config.toml
model = "image embedding model"
dataset = "Sentinel-2 satellite tiles (TerraMesh)"
train_examples = 145000
image_size = 64
crop_scale_min = 0.5
horizontal_flip = true
cutout = 0.4
targets = ["main land cover"]
num_classes = 9
embedding_dim = 64
arch = "pvt"
norm = "layernorm"
norm_position = "pre"
activation = "relu"
mlp_ratio = 4
head_dim = 64
fused_qkv = false
qk_norm = false
layer_scale_init = 0.01
parallel_block = false
inner_norm = false
patch_size = [4, 4]
conv_stem = false
depths = [4, 7, 4]
widths = [64, 128, 256]
am_softmax_margin = 0.3
am_softmax_scale = 16
init = "trunc_normal_002"
residual_init = "none"
optimizer = "muon"
muon_scale = "match_rms_adamw"
lr = 0.0024
momentum = 0.95
nesterov = true
orthogonalizer = "newton_schulz_5"
adamw_lr_other_params = 0.00078
steps = 10100
batch_size = 64
epochs = 4.5
lr_schedule = "cosine_restarts"
final_lr_fraction = 0.01
warmup_steps = 500
weight_decay = 0.2
adamw_weight_decay_other_params = 0.01
Rows from block 2 of a small image embedding model, named by matrix and row number. Rows with one number belong to one neuron. Each number is 500 + 40 x the weight over its row's rms, rounded and kept within 0 to 999. All counts start at 0. Numbers have three digits each.
After each neuron's rows are labels from the 100 images, of 14976, where the neuron reaches its highest value: "top examples" is what is common among them. Only what is clearly more common there than usual is listed. The data: Sentinel-2 satellite tiles (TerraMesh).
# fc1: MLP up (model.blocks.2.mlp.fc1.weight, 256x64), inputs 0-63
# fc2: MLP down (model.blocks.2.mlp.fc2.weight, 64x256, transposed), outputs 0-63

fc1.111:529418431518459471487505498509577479510511488568455534574553487510489486585520545562442472467458568527540464445466445483433462507494533437471491493488516535478496498585458536528493537498515483
fc2.111:445536513567502515524501521447512451505411527481486530484531462601476531496514557535517563464480526498533514480435473587549497500541493516463504583468536452469577483556444475479503481438481522
top examples: built area

fc1.28:553455553469465439534483557512492522526518518553514488455494494510500550490579499470449585512472470485424418575502463476514450458539446534505503516484563585520467531506472460544458435511512493
fc2.28:529462533460444512483507501513539511457479558504508560453416485545469556495531455476482514455525424461421540517580420494521488447598522480454496525448495556513504537538497518514573508499491524
top examples: trees

fc1.25:459477528491528505489516510472547459512468373518541478463444504550437495507456559539526486522489514447484481513577510446540482530515501458573528540433503587485511512462512532536456410523477537
fc2.25:520433509447477489526478510532481549470527522516486485532465464505547561499507460438489479470484517508492540490434473495452499502523500578423536429596430422494512457524472488544481621518488507
top examples: trees; main land cover: trees

fc1.228:529437470563476469448474530497526480469546566513439540481497550508495504573498581525503477459504571534474486507474524486480424501467561479513479522490554543432492476536472455466544535521504378
fc2.228:509468486480540498540507498492465450599447530553522474494476527621460476499481533497509453552454522499565544417468522520565513537466510504479506539479486456528444568514425581481511530497502498
top examples: built area; crops; main land cover: crops

fc1.244:480544547513588510490500466488461569455544527484480540528514503525528493453509543513515472462503443543451547489494551521534432477461446558508447535500502489414478510414498449512484497623518469
fc2.244:465539508517496506464505482505445426535485488523534407519492528575482532505497540543500499495415458536605477491421478533517506527507529487531452497535422514542495535454410406491496482484508501
top examples: built area

fc1.133:520525561509470575539487415587540505436554497464538483486510527458568529485520420423508484485433468475488550493541478390520500504469501510453536461515471499457525521502470561508531532486524489
fc2.133:456450479547506505507498538487516477433458527576550476480510516457612492502522490538509528408517506446471513591571490453544504486511474449443481558471503536485495522474496462504577542560528526
top examples: crops; main land cover: crops

fc1.178:433504519447528533474504500472521534460444432524529472517554496582441473508516523567488480505500493431485501536486514493569436569503493474520484533588531477503450477556459396521440469535496539
fc2.178:568534507538470510579451500555508487552563545413416538492477465547485566500481457490519490514499438476534458480495543524513504469533492518460519472446502537428535502499528614512483549512478546
top examples: snow or ice; main land cover: snow or ice

fc1.122:513517488501528491530460473518518487494493531451448583514497517584573534482445460530591452457465448457507500436534540434423464493537517541524519504583484531448461493554531472493439516512506540
fc2.122:434487538567583500556463448463499529542454517497541546474514478462537522501467517514536502523499378536518474498472515497558523521448507439494544476569511553494540469537578469446437491522495544
top examples: flooded vegetation

fc1.212:489519450478496495475581499404490429438467465490467515533478490509542410442440490543492497498569492551516491471571528523516468561508525544496517463523506470444530537537533469563475550494545574
fc2.212:605466458528522518532490520449539483506527435455449566498539509488467500487492478556476420491519475522427472509466505439524533494498485488488522536395496553508485484507547553602431495544498505
top examples: water; main land cover: water; flooded vegetation

fc1.50:523472510507477480504399560543486536501555433508547470494529395534418523540511495504478430500569472474433471527527525461441561562474516537503524527527473477456542487497515580479525508529504477
fc2.50:496542497595464483484485499439540487460440504522502550456524581501451518507482448533510543495505444462500462466514440509586501562402494433481518539523523466553539445491500568476513506501541552
top examples: flooded vegetation

fc1.16:535545534486499543521556552540489517517475513409514433486498504507490532516503493446483510518513564548468483504494493481524528560518560571491514514491523469456463451387490418413529479497406527
fc2.16:444478558575558506507511477465438525439558512541467495457524575558480515498482506422402481520384517566514498469465578503494493481469497489522503486501497494505497527553454525489477445529534526
top examples: main land cover: snow or ice

fc1.10:547555490529474521451499479504496496435489456523517548468463540455481500511499517521458503600512516563441494494477434491476613442499498502460435500468523514539506561543433487456564503486459584
fc2.10:450615485486517500559484493551453543542501437518527507508465441538472565498480545529517451464460486415587483573433584448500485466514508530521544507518449504494516467486538496529501497527486468
top examples: crops; built area; main land cover: crops

fc1.106:448521448482492497456443475508481451528530505489455480545547512477492516483475450446509433522509513459471547469466485479525525479531494466514494530489484447545535612490498501648516521594503557
fc2.106:572484443501539509483493584500458534494437435580490501539527560517430491488519502582500546608509465499452509508472528554525504507534486502525505517516490524584570530472473545450503489483495443
top examples: crops; built area

fc1.5:467381537437482514577515564465498539538568519459483456537498507508462530458496532535517479452487499500497480493486533555507436544523455436535587466550459512509495503462474524538522505491493398
fc2.5:527554458480525499449505510492514521442500488478427489491471447581497580499456539557503442575555533467612509554479459440489494488573507463502475508453469529514532498511488512527539530515489586
top examples: crops; built area; main land cover: crops

fc1.155:455485550446536442478516483519597501454550540436540495531472469433474487499497447521473484523561454540552553459502474468451480471561477532550532408500459551495528476532495477434449523537519470
fc2.155:468511466524500483566502614521436490520481520586502471502506456531426474503515513523519492492489526523445515493498444422556508520490516521376527551524490455522602506494488571508501498470528495
top examples: water; main land cover: water

fc1.219:513531502435529497522444539530453463575518426563456493559520503493449508489495521523549578508446418537431425504537546459477454502517569523567549546471479485522518485527471475470470502512480545
fc2.219:546466476562467502483512473508539502452583535421435573436535469563560518502478420485527476492543507423539491489464528528520515517513496594514456495498504448470505456503526555467479532458505440
top examples: water; trees; main land cover: water; flooded vegetation

fc1.233:499432501506510491462478515533591492452491604497558482422535515486574511541488466461475412488490462492581560477435481489520472538508460506473488548481501479531501484550538429463482475452538474
fc2.233:562490495531427504461518476509532524465621531448423516490501501535540575499510420469466506495509417420487515474460481533474501497544485553481466489490445450497525463522557509469476534568516538
top examples: water; main land cover: water; flooded vegetation

fc1.142:533441501520550527534488460496525508549493497466498521528473470497491526542514549507512512459450567533562488485562424499468585495381488461487513481414439505454503526457427509474575525480499543
fc2.142:527501501522520475467485454523456524515541485499527461453526440496523426497489561503469419549518463412575482489514572490480502470536499407504535513453505477453518453500596434499495479431503556
top examples: built area; crops; main land cover: built area

fc1.81:518479461536513518493449475555492415551527505465438532484559535562485423527483518507486424502519569528516484457478530465528485504453495564469424409546484448523472553491506528514541582519512484
fc2.81:475479415547509494543504533420540415540490506433501516473536488492463468501504446503429498468491469497483516468542463517542509536501519511483403431487489527522624563541521496470574500507513513
top examples: snow or ice

fc1.186:503519466564509529485454511553467442502498484491451522516502574554461445434552483525497452541501536485447492494509435468533510461535471530464458499508537444507616457590500512432531490436477528
fc2.186:476467566468526512516496472478554530493437549506564496453509427480530620501496536460545528501504418532491543500542444532510504536517526427522493511527502514522384527493472446523442465524491523
top examples: water; clouds

fc1.84:416509485484542466556537497523522501467484543518469515420598576482576460439471455553416559455465509521473522502468512509490475453544557507527439521474530503521498455510433445511519478505503518
fc2.84:563516496522510489485507485400602534450500504516503545406528571458478491510513535562466510490481536455408482474470506518540513502518480543551436502517493489490481455429444538487541507469519577
top examples: water; flooded vegetation; main land cover: water

fc1.58:500465532469532494486452544460564460492507506492496508555456464560561449524497492483538457472482429473450486524484505487517554611454551616473481510467520533513496442499467466505477511458570433
fc2.58:438517478478479508471521533519533491553554477473534502489538465490510443504500469488537436483439400462559535508501495502554495542527551589579507456471505462500524477528486483433572561507545414
top examples: crops; main land cover: crops

fc1.51:508487475513453538487466460503506492501413542457437522484467459448427445485588546579522525533483552435465448503510532525569522495466570532479433542569503511469489528463548484516550515498509531
fc2.51:505412481489511486421493496504513518465472547496491520510467525470566474494462510475486553477507383487496577536527502536483503534493502511431579424529521580540586478548488504519461561536490477
top examples: flooded vegetation

fc1.6:529509449523519522533497417464560496535511508480497485435460552494530476418499471543554488509521540444491445509488455498487575490446570528464449571552492493563482521421471508446533476562545470
fc2.6:513541508493553479477488462514500436499491433449536555474573458467435457491533530504490530550493488431472559559511602520582480552456476556491545466460460512490542458524491455532503554457479519
top examples: flooded vegetation

fc1.249:563531467523481499431497518494499499493532484486457531513447428528470452450508495477479496498562500516472524505534492641526481472530552482378509540556483473495496532551524500504451417522557503
fc2.249:462578465546522515530494528425538435465522467483419511509485458540507474510514489501530490421568529571504510441576458538500479540540528438429478495489534455511546568527524480563510491512458467
top examples: main land cover: water

fc1.95:476562514483527469507521504457488473472485466531445498441501549547490473481438475511509533517511475578528522484635467590487495457493510468455446480576541544431473558529469499478546471492506444
fc2.95:553474508520539502536511526513466498546489540475617433538557477484581499505509529535513429517476474518457476418434542442503494530485521551523523536406477500549467504482496562467482513479524567
top examples: main land cover: rangeland

fc1.74:496451521514517460497407466503507489507531601436506535445509480529530543521492441497491567385480442526459476519467564493439500488526526496582510523490514569517537436466476546518543505494482499
fc2.74:482475451536517505560477512539469469573457577491544498468476511510556543502512486517482529499476474506432511457577534475513503433499481487358493541494457586520515481516462516470559583495495504
top examples: built area

fc1.164:452494517517527502471464488527558508461482546513542466468542427531495521596485550448544478492437495463448568532429454507503520543450445506427538472549491521522450458502450552461532497438551480
fc2.164:550504446504501511557512512485452491580478482460421473522440546506533485504502487527438434504536507572501489457600480506525482401520523508457472547563496558450514541543532486558455509535478471
top examples: built area; main land cover: built area

fc1.3:523575493478493545533457432474488558487466577554554480456451496502451465448474470493492509485520464505526489531453554521431541455499562541584502535545453470455537468542540548532521557473524558
fc2.3:429463505461519501522531511478553446486528437528510591498570445506457516508492519561522548549411529443454462551523490536597499496485519488463471437505535503546552499533527444490482479443527520
top examples: built area; crops; main land cover: crops

fc1.36:489471485487505437508542497532445529545421470487516515520540550402440470497530508547507541504521528489510484543384480579605496526541473473461480528435484528518547438543491468479504507499477509
fc2.36:484492527567495508520500456550521436502478489510491532468447548395472538501430500512481547514518433475545466513477414560584496498458529444456543566440499518449530467531482454545448499501500521
top examples: water; flooded vegetation

fc1.188:528499527458550543513552534468511563484480560508499572517539468470476488453472488509500474519521628556517469501514474471512485507507501555478491502469444473451459438469440519520446448554394551
fc2.188:492506475463538497491505466442537545475548491479413492511499529499545522498511546420533453459437542539482539483591538524619494492493479548604503467513484538492567544500446521481530490520480486
top examples: main land cover: built area