python train.py --arch="pvt" --model="image embedding model" --dataset="Sentinel-2 satellite tiles (TerraMesh)" --train_examples=145000 --image_size=64 --crop_scale_min=0.5 --horizontal_flip=true --cutout=0.4 --targets=["main land cover"] --num_classes=9 --embedding_dim=64 --norm="layernorm" --norm_position="pre" --activation="relu" --mlp_ratio=4 --head_dim=64 --fused_qkv=false --qk_norm=false --layer_scale_init=0.01 --parallel_block=false --inner_norm=false --patch_size=[4, 4] --conv_stem=false --depths=[4, 7, 4] --widths=[64, 128, 256] --am_softmax_margin=0.3 --am_softmax_scale=16 --init="trunc_normal_002" --residual_init="none" --optimizer="muon" --muon_scale="match_rms_adamw" --lr=0.0024 --momentum=0.95 --nesterov=true --orthogonalizer="newton_schulz_5" --adamw_lr_other_params=0.00078 --steps=10100 --batch_size=64 --epochs=4.5 --lr_schedule="cosine_restarts" --final_lr_fraction=0.01 --warmup_steps=500 --weight_decay=0.2 --adamw_weight_decay_other_params=0.01
Rows from block 6 of a small image embedding model, named by matrix and row number. Rows with one number belong to one neuron. Each number is 500 + 25 x the weight over its row's rms, rounded and kept within 0 to 999. All counts start at 0. Numbers have three digits each.
After each neuron's rows are labels from the 100 images, of 14976, where the neuron reaches its highest value: "peak on" is the class under the peak; "patch colour" is the nearest of a few named colours to the mean colour under the peak. Only what is clearly more common there than usual is listed. The data: Sentinel-2 satellite tiles (TerraMesh). In brackets: how many of the 100.
# fc1: MLP up (model.blocks.6.mlp.fc1.weight, 512x128), inputs 0-127
# fc2: MLP down (model.blocks.6.mlp.fc2.weight, 128x512, transposed), outputs 0-127

fc1.132:510490525479505489470520527518536478529509492472498537482485478510468513485497482502514421516550505520464480472513530499480502518461489493531520452508459516497503521520531514480511494484482511504481501535491504537504523486507492439474516506525550548495495505517478465506517554512483476447485540485563507507534485473492473477487516527470522528489473536493540508495486528532505455500504
fc2.132:524523548468513461536530528522522495487496477544503500508468484498548454513537528479498560527484532493531540481522490504521470502517517507499464518503500488555535483467473476453531489493473467491516491520487508442478494519490501518505491482517409496504487492499469495494478477483501537512472449490455521507509498512505506504485451493527475491491511478484500469498522500473482508514525
peak on: trees (51)
patch colour: black (39)

fc1.423:506538543477505527517505470559462513533482509466495507528484493526487515454527489509487448553505521489511545506512531488506457521482508489513478504513467504515506463512524453444437537514518478473496534500499535547510489522510477533461534495528495479499490478479531498502527502548498506491476502509444518501509485527482491505482490515545478485502511452502482512528484471526501515467519
fc2.423:476513567488521487507541488540483501492506509478474487451490504501464526432514467460476501533480513504497525524511490472504513503477525493468482533503501506527529463461507499494502558564557467500483507510511555528551531488536470536480529499501524480498503500469494443496508511486473515494499478521505490512494486524518514500526531488462485490537480480489517529505463502523523524497504
peak on: rangeland (56)
patch colour: grey (56)

fc1.186:464525461510511524479501502488427544484490515488489496488516534523497543536512498490500502506534495454486472477567478500507547477509530520485513530495492566479475522493484485444495500470497500469465525523509479485513504479513470495485502488505494510476531505488497536500499495464475462554564478510488502493435533484517516508518516487520483474476504498482497525469486515512541459513514
fc2.186:510488554494501476505479503470491506530509490512498547568506485508468514503508525513496439529486480543522506517516532524480450499508485484538559500501501466508489511508548484510456528479507532548492453463512528505526525509506486487510503501471477480495515504480496487497464509466540517464438480486489494533495516523473510477509474485501496519551488517477550450508490477519470505475500
peak on: rangeland (51)
patch colour: brown (81)

fc1.146:500544489510506483488550509478517522493496455453457519473515503527511515497518513528515458484497472530504456520553521465521544489504509512534478516505512485519508537538480512479478499528507468507472514509456491456491513508492508472469531498556474529488497483484533516517486439484497483512556503514455455515523478468516439484478537512486495526500515502498508513504502478521468491479460
fc2.146:463428483477512520505462486525498492547494466506483537513501514501526483572464480466498513522482504536475521460498495497493479489536509461497511493468494525474501463456516509530516488464492479532494493504491520557518504489527506496451530484508520510492572495526472460496482523498494478504488470515515508491467501472491523522538505490541495496500481493474484514501512550500548546508532
peak on: snow or ice (67)
patch colour: pink (33); white (28)

fc1.418:482481489519511544514470495499459499495479558477524512503451524508488480458566543535503497451509481467484509469470502483460497510545521502506507475519503495539508519500499514479540524521501487469492501489480497511491492491461532481557486473556516501492516508471518482524539534457472510531499491483529475464491453512525536545501481540497505480485520505478521485502481549511507501469498
fc2.418:476535475495488509518481478489516505496495551505568470514502516507486515474537497501497520456499435497491490516500528497500503524531500435507524484509494537482487511472518503508527515492477495454473487523503483507480435497484494522545460478481508491481520497480522482494506497434432463561557484491507491491465480461510498497487528476549513502492495491464521469498503533506496499495497
peak on: snow or ice (55); water (38)
patch colour: white (71)

fc1.169:497514477503539566501483525478487524502509497484492549463473526514470490510496523457480516506502466471519491499508496503523516487525492484504485518539505486508498515489506520452513496512483511484434476499443491482469450498485487533569483482498503494538540488498469543482492498514538487506454522492520494540519491463527546459491487495526481519513544487448464485462525518469517496493519
fc2.169:468480516531473491515515534481527501505451516536529531540524471497491492537477461522500458529499500525541497492500487495500513544478514494517451478475508521463497502451487508573509490489501534519513478523495504469517498511539491480499497523458473544485535500528498457509507459500472478475552535524478466498458465505465497495529522479493488498482480544535527519496480480502470527526498
peak on: rangeland (69)
patch colour: orange (44)

fc1.161:530468530488521511523526482497459511491509538492490484510501512490513475485469444518538504531440522487505541440498505503480452505484488489495529464488514527475527513547526504474457478477522531526475515506518476547532522478488482511505531525473493477474511512487510478516526483535502473546522478522511515484479495485474487528495482500510501493519472535572547514550505467492506480506467
fc2.161:530441527507516506541497473510491512494493551533446556491498536502464479481476457537524505557477521511513535447484511491491514517481518493536482493472516531462539541536513491455453479481509491499468519495497462504519543488495492522512504498489505520490521492480521473506505461509526468519507511506491487499478468461507510529530508491516510490518491550557553489515482497490510499503480
peak on: rangeland (78)
patch colour: orange (51); red (27)

fc1.91:542485561488536484473508502451469521539493499505478497546454561524486503506508488506510472479472490502499481471510483476508439489539483537515524467488501514492553536517474498491489496507479502493544471484507518489564508529503497443549500495475468488478502471505528486476531538508504472473538508493486520500533487496507518508520513530514506487530501460538494506477523519476472540523506
fc2.91:453536512458515513508499507546526494475474489503542466496520529480492470512530503494506509502506503524537513506502521518499527510520531504489530537509521538543459488520566500525486536529523498491507488481462497543436531488510511518464561468545495491510468473483499468489492490456514476539494487549480484513470489501467488494474519483467510511498509553484504506500526490479520479448498
peak on: snow or ice (52); water (31)
patch colour: white (50)

fc1.80:512526501471517485518470469537567500417501489533505496498529516494495504533493493508488524502479548467487469542496503517514523485493535474507525487536492513467513489489530461527472517485507468522536542539462467482512488488486463526457547500500491519537481521491513535503492464501499488523492471484495496474427540473485482498510482492522482467511499486491520467497508476534465519513480
fc2.80:482509513479523480480503510489569497425456514490532482510494483502542494539494486498547514516496507503559526530498481533507500517498516506474500466502502542514498489494506483513488500473462444523535551512527465487462540500517481507497529493551456554508498481505537526510517472495533519529490544488500498520475507485486492518484466496514540485490481510537519455497503472473469520508505
peak on: water (31)
patch colour: black (51)

fc1.292:492510541473516493462503493480507475507538528508492534478462512546518497491485475491498521484485499469492487445470489493486516516519519514482535514499578512515528465519504490498485492518487479497501536485494524481533489503481530520457476491501497509476483511496526473538447504548484470520496493472494491482494461507533430479518527467495477486462457533534515493534506521554498560523522
fc2.292:518486447516481496545527559499500501415477524501473509517506511499447488461472494535499454510526522476478515482515476471501471505503510501492485474498509579488497536517479476482446529472533519510522468496532548497496478501527488464515508503519503524497486443496455481498479497488510491499476484503505490520529504498482505495483520497482481508474537449504523509500510514494485485565498
peak on: crops (51)
patch colour: brown (66)

fc1.228:474507476471477518494545516479534520485491480470482523496473542524545514484497467491472477478517470518471504476495452495539485495470497510484511446505504534511520540515486497445495499519432496485463499522512521493529482524530475519519511518499471529476456528496478495510536472480491484535524489473528510492489506506543521515453518529525481566488459547496508541492507533505516518519499
fc2.228:478471529541492435487482532436494497514491521498511470502483506506502524543498510521500525552491464483527514461495498492494504559516497514507495519518503507497470463518499497497530509471512535539480460508502494522487553499481515507514468492538539466484529473465499488500472473436514506483486522534506483522484508507503506486590479524523496491510520474485545459501489484490478513507469
peak on: trees (48)
patch colour: brown (77)

fc1.436:513471480536516506510492532536502512512494510498482504475526509492500516487505532489510522523501512497498514521485504504520533534488524480499529531487528531502510509505502490484506412506526439565474483516474523467554516490499497540513443487492523489529504508495472509497501466468473522429474431488482517500481484504508524489514476498462494495516506487570501504492481492492436513528489
fc2.436:515508514529545505512497521496500501483518525489494473511458507500517500468542494511516506493485538494485515493491505500499564502477487507520534557509501526512554561459473503484507440519488463527524535515508509491542474505557512508493423506515520499506521493482516514503504482507428508451450488474467494491492520558490501500486467507536516500490520496537500508498479480509477516474513
peak on: water (53)
patch colour: green (30)

fc1.235:456490449516502521483447495488501519521491500509533504539472487529479502487485539532457462516520472508489516548498480504515518501564497546543467479490479524517494548460504496476550485474519504447476515477522560460478518502490525481503488481549517506523506496490489488475492557477464501491504512510535500517459466477529512500500501500489488499506474506449513496487521524498493501457490
fc2.235:502533519504501462510502519488505494536492512484450508498488510488527467525489473491511513526473517512518468448491527476512552523436512493472529532503515529474530457492515483516478520512446513540464469515461447500499464520516500548519502515464556532497518481520522520492506450484517485505450518490462482506502528490460522486470475490515486499500498518508526471484505470509478545538508
peak on: trees (46)
patch colour: black (41)

fc1.357:514506519523477475515506491537513492525490494532505473530507460469492433470535552557480520497472513553515520501467465516498462516496478491507511533477517452490481490550507509504519507526515533473543464489477539495476514501516542513494484524517528464509501521520512482482474518527503490497483505507536487474571488482510496481492530498443497526484474493545501487481489490504450516503463
fc2.357:491467492528445526503491542503502507533509462481508495565490486504522527461526538531485494457484506507513513474487496540516534509524516509502473516517504501464485513526573464482469532491477535522496438503489502465538557522524518444503522457509460475487508502532532503511482540467503472530507488508497517484517489528531508482492507500550474510479486508501501485480509487498472468493487
peak on: rangeland (47); trees (45)
patch colour: brown (82)

fc1.62:519505506478517525477522452537502500486489480545537486524520459542496509529549473477489488524470509513529474490470514490478456507502479493480466535539508499500512471496453487499518509511502512555507488490517537521498461467486495458443515487496523501538495473499494498523454506527517540520508560494440534511507477518519493480515493498516515519457499512472472448528448507511520492486510
fc2.62:539502498525485470512500503461499503545468556491525504511483521494510492441479531529466466503539506487505485456493485484508531534480498491527482481471497468507499538501484511519477564479486513503496557509491480424540479503520499557489521502469496480520523480481507510497515517517483473471469467495484502488565482507485498508547525475530473496519527479485529561493500502507501488510517
peak on: trees (75)
patch colour: black (62)

fc1.116:448490504519470472506492509500478543527500475517541485546504484531484509479476473500486493467436538535497510548493502488498495479502535504468524540497487500503516552513542495517502525506536504513561484485472487483461494492560496479503539518481479513522498495495495472467519501470503499502526514505473487495485536509533497473486489540503454506454505497490434495514516447517482540490538
fc2.116:510483554480481487533557553534575503526516470505462501500496500498507499441508476468510544505466512488503515486491482488501546485490513476451530573499496472495512512502478494524496481470522481504535488507457478488474508499501494470509504498519546490526473504508508496499534479485513527448521491462509492507470543473512500506505492495489472488464536553494518522499476507494446512486512
peak on: rangeland (53)
patch colour: brown (72)

fc1.38:512503517481522492512462522506509550494484462455479476520453540466490509541490491481537477449490540466512538452507512502477478442501488483562483524523471515482477509501491493526523534524468503556464467561498522473466526506474535504472474485503524497487488513497503514530493511533468534518510485519461483506492505492515471478499500537502476529507501511495509489506487451517500541502515
fc2.38:536497498451512488450493527533462499496491529465531508486551476500490560480460537466470443533486478530524502524505486515498519536450469467444478449495501478517552506510508517524503506515486531459543487509524491516506466488480496490479524498507494493502479510518471508502515509484483485514500476502532488480550482442509509497512466505545539506503498493449512495498479503510523518491489
peak on: crops (49)
patch colour: brown (67)

fc1.99:535494520469471472535541502475540467505533494491478511465525517482542512537497520489500518484499507494506487493486480460517463494423489482458539536487471466518520464531484522567505476551488492573508503500489508504528520513521461509510493482475452494502497494521505533514488472523520531540500497476428496481498505559480506493493495487491492488504513509494482517493499489481489511517478
fc2.99:495474527499492451514509498491501488548535510457496499460520476514568486508496519552485497543477535499494510464500518496496487514458489515471524516476496498517547477467480515516524502520458549529514473488519553502518485494541500517483470500453503506514510463560466541500504511513554507512502523512467496473495515500479502509499518516517452488490495562472493490475498482459473496535516
peak on: trees (65)
patch colour: black (57)

fc1.199:503483525461494453464474485496455518495441523540544500493507519505500495499513515499491522514474474542511484529503530490539482507482576459496507510471460493507503503521489532479562485492507487488448508490457513469526483516501474501508499481496470536475468505487480536498513498484509494511488488547529493484474503502541511532489477473541492497515502489539523506536496547449497517444518
fc2.199:482517456489514471516495464489505498503518512505527499471469490503507497472490604547521491510496513494496506520504511493495504517598501463510497520488507474488469482532482500461456576523510493516470510496538497542500501506473494500506519497498469563496510479500497478508516491517507492446503509523566508499519548521499500491531492508465493507492499515482509525501512510478465469517497
peak on: rangeland (49)
patch colour: brown (66)

fc1.12:531476486515518493517490468506497521485514512494519473486532491480452492518482526492515513506495498499509445474496499481465524544508501534470487515491482492492488473469470528533486509532515487493510523545491484503506496522467494530504494506455521476517516513520453537510491442530492551457511472503519547511496489514485464514501508440490527529567511509494561491513446508511460467469456
fc2.12:470501480532465490487494490510510506465494506511475469509500495501546483532491466504475552528485493502501522519497467508505535472495500532504476550531489433524445535493485477524511529537518504500560464508452521514491536490454505461512468510502545500509503504438521493487471526524500477473531551471507503495555458494519498510478487504508459481488517525485492487495488522516535511522490
peak on: rangeland (70)
patch colour: grey (59)

fc1.216:522507539498536478498512525502553504484463540503502469491500485493479484531504506523479524485516536447491506526519542438500523465516519486499459462483510493550515514482448474504466488493506485521472469481483539482507531489502524491496519529470486507514451493478483498545500481510514519498408489519515528491523523526495491475523537528491503527458533500500520474548519501526505487481485
fc2.216:511470500550516493510529505485431498454506513529520491485476487498518513503521481512449553536470525508448490498501494458502502502504492512489508564512501477477477574432508505526481427490484460472502512498524504482528546486503513507492488497498466476499500528477488510503498499516476488526532504482463513477516508501485506516501490516458509523491534478552492514499516493483489474543531
peak on: crops (46)
patch colour: pink (30)

fc1.506:419524482498523487490535503469484505487468503509516535547474469493517522516547518541467507475515541485500464533481490505465507478542477508532470526508505516493533517490491507478489476484476514456487485494515510503525503453452524501573508478464479518503530499498516453498507495501520534536549512495561493528465498504508488517469524482528487473531496501538510488472479492492488491502478
fc2.506:521487528522478475488492490492529497505520489503479519467575551486481509470499479470536502515514503487536503440522520502493461553492482516476499496485505517511443500440464483510462551531520494548508502489505521479514470503520519532479506513492523536492533505536512522492505491511546485509493493539455511500542493440468498488518456503463498499511468488481522537503509514522532507518513
peak on: water (84)
patch colour: black (91)

fc1.57:461529495508476509541498548512471498530497514470498498489482515535525501477508494491488521492532513502513504502494512514507519454470507458527506490522514542551527508498517489393470488529466522495451501451500479500488493539534507502517508489485470490503483495465513495496501472505491487527506541492468497520477564501465507483473532528566482509465505465526471528489513487488534513485493
fc2.57:461501526526503480495488465540495497493505469476487525453518480499490475475469450479481477536564504467468508489499526511503537451428502507512514520499502533462474487499461499464471531536527518503469501509485474477503550494518477476532483506493492464514496512484508491500511501475479541404504506483491518501511473514491503488512512512562483515504504472480481544503506507505519520489499
peak on: rangeland (75)
patch colour: grey (55)

fc1.384:482457468481510486522516491508415544483552483488540490485527517494510522481496476538499523494537504504490482495514526522503497477546520510521501568521486486447529536533490517511500442482497485521478515480491507499522527478455493493463464530500517472456485506502547498479515499492517510498521478491461534507525507494482505512505517495496523480487509559538472498521485493484449469514527
fc2.384:510473503514535474494531491508472499480504465519449528456468518500442497514471455534494498503542544506461476498503505497502548488526514537480516528508511482475478490506481504455483496506461492529484493500483496511567522496494501502511425525453461489505475535481546511504484445470552531510462520504477512516501524548509501508537490497474519502507512514508505507503508503464498517529484
peak on: water (59)
patch colour: black (56)

fc1.387:495480480489494493476486484488485506454511487528536549509473495475532520547512522547489472522516547504479505490520473523509517570522519502458511509495508492529520504452514512528495518491480508477519494468527497480498487499494486488541448521440502528502534504503463504525511536469471504519517560485443489498458509455458501472530523508466492485489501512484522497454468519518486498470479
fc2.387:508522536474506504520481519518485497529507463502519495537472526493443481447518506407476503490475470498496496478498505490499504485494509535513486503504500461476469485513453498481534484529486528520470501494474497456533531504566508505502530492512492486499481517496561479496490463534495463490445438495519485491511505509505498513483508495497503509511510433538488520514509493508531481554491
peak on: water (41)
patch colour: black (38)

fc1.256:497452511466487517501544522532562464526482479512483519454482468502501487511516482514511529486515505505482492483480531484492434488510492472524557551472510520538497455539509481572476521517520486511510466493500473521526489494500528502519502512549518459499493538535506500516509497503496484501483465482488526453515509463486493477534494491440459508476503475515481500500519489530508509523529
fc2.256:516467509518529513519486499490487488531504482532473536521494512504549506508511509501517481502491464516503482451517516525504463520489507489550521567499505572513486457489516474511478541501485483525494426472492494522555496514528513484528514512562503483496507528534515467507490495521483468506479471468478516484506542466475503480568492505493451487477487507489512508515496494466512472530514
peak on: rangeland (46)
patch colour: brown (64)

fc1.181:556508549510490486528548527527527530496490501504485538485450518502447496531532500492443530488458488464512511498505510519510522536457522475473510489506489525532530482514486516489507525485499488553495536534478497523476468470551549492478493487502485475524518520492487495510515484503546469497439498508516453489495512453509512473506484498496539512508528469510484507461484495499460520480483
fc2.181:496477533504519523523557526503483503496499495467443498493472488498513481541498497491499482521484463495496487536499511513500537460456503441497555505530500514539529516487494514465519526500474531541501507516468445510440487497507520507486449495526483492506503482559491509507502468498525477542511478501554474503486520439464503501482490523513473507475486497528500519498498498528446518461501
peak on: trees (52)
patch colour: black (50)

fc1.438:471483525487559535484468467512529492457500493533508505515508518525474517493521445521529520520445511505480545504450522504474448488460480519477530501538481483493480519481503507529502511495483486493507519441485519499493515477514516516504492469537514482529509501519466508490494523494490497566500476485501500516517513470509475545520505508504524474487483463455525492522484522496550470511574
fc2.438:440486495490462521471488512489487502528465504512524487524527529499476508530512450529509523512452478524493534485503503480500442518465519490541497495498502513476524485507508472517540517470473490516477496513503498575488510493501498468482503491509494501503511522457458444493510480485434502510530458525575502499472470435506502489509490491528549495503477511518490493500541506513492514524512
peak on: snow or ice (93)
patch colour: pink (51); white (37)

fc1.368:499487481475536501482478497501482537459515534518469511496465514466534532516532521498546520480476503502496479533486484481507444496536514512502482527524449538540538528514493492544481508440487484505510506476491500520536490486499480498500531510498476520500497534499473515464525458495511516530528523531458534506525487503529494487509478502424534477471470480449475520485487500513470526478463
fc2.368:503468500489530465480510517469504502521499507482445502528544558488555473479511488520546503495484512498483438511475513478495456459516506491487451516501511517508493528524498514534494516454466474516524532551520525490495493483525491521512542503463498522496523502464458543469512529487560514529519476522495510510532517505494503519532487479452485494520498527444522531491502493490477518504495
peak on: water (45)
patch colour: black (96)

fc1.180:487524494466490489512459491469526473493511492505495483494464510489510536523443551407498509500514500506482503504511462495518495481495492510498461547497459476518529525464518501572477520460500467509486515482516478507479497511514485497488512515496503526531485484543468501504506514499508508467466508483425515501450504536475499488508482502540536499460510496451490514513494484510559493487492
fc2.180:503480488542489507473509472504481525506472520496483508546488514520518469493542476549486478485462513503485492469482508515496541503506542500504510476493492515471481485492478484436482459559463503516476478505499530468495487496524541501494489483524482471482501468468533486510516438489493521539532498494520476486503503427565511535469512488488447478487495504531502481501482536470473502532521
peak on: rangeland (46)
patch colour: brown (65)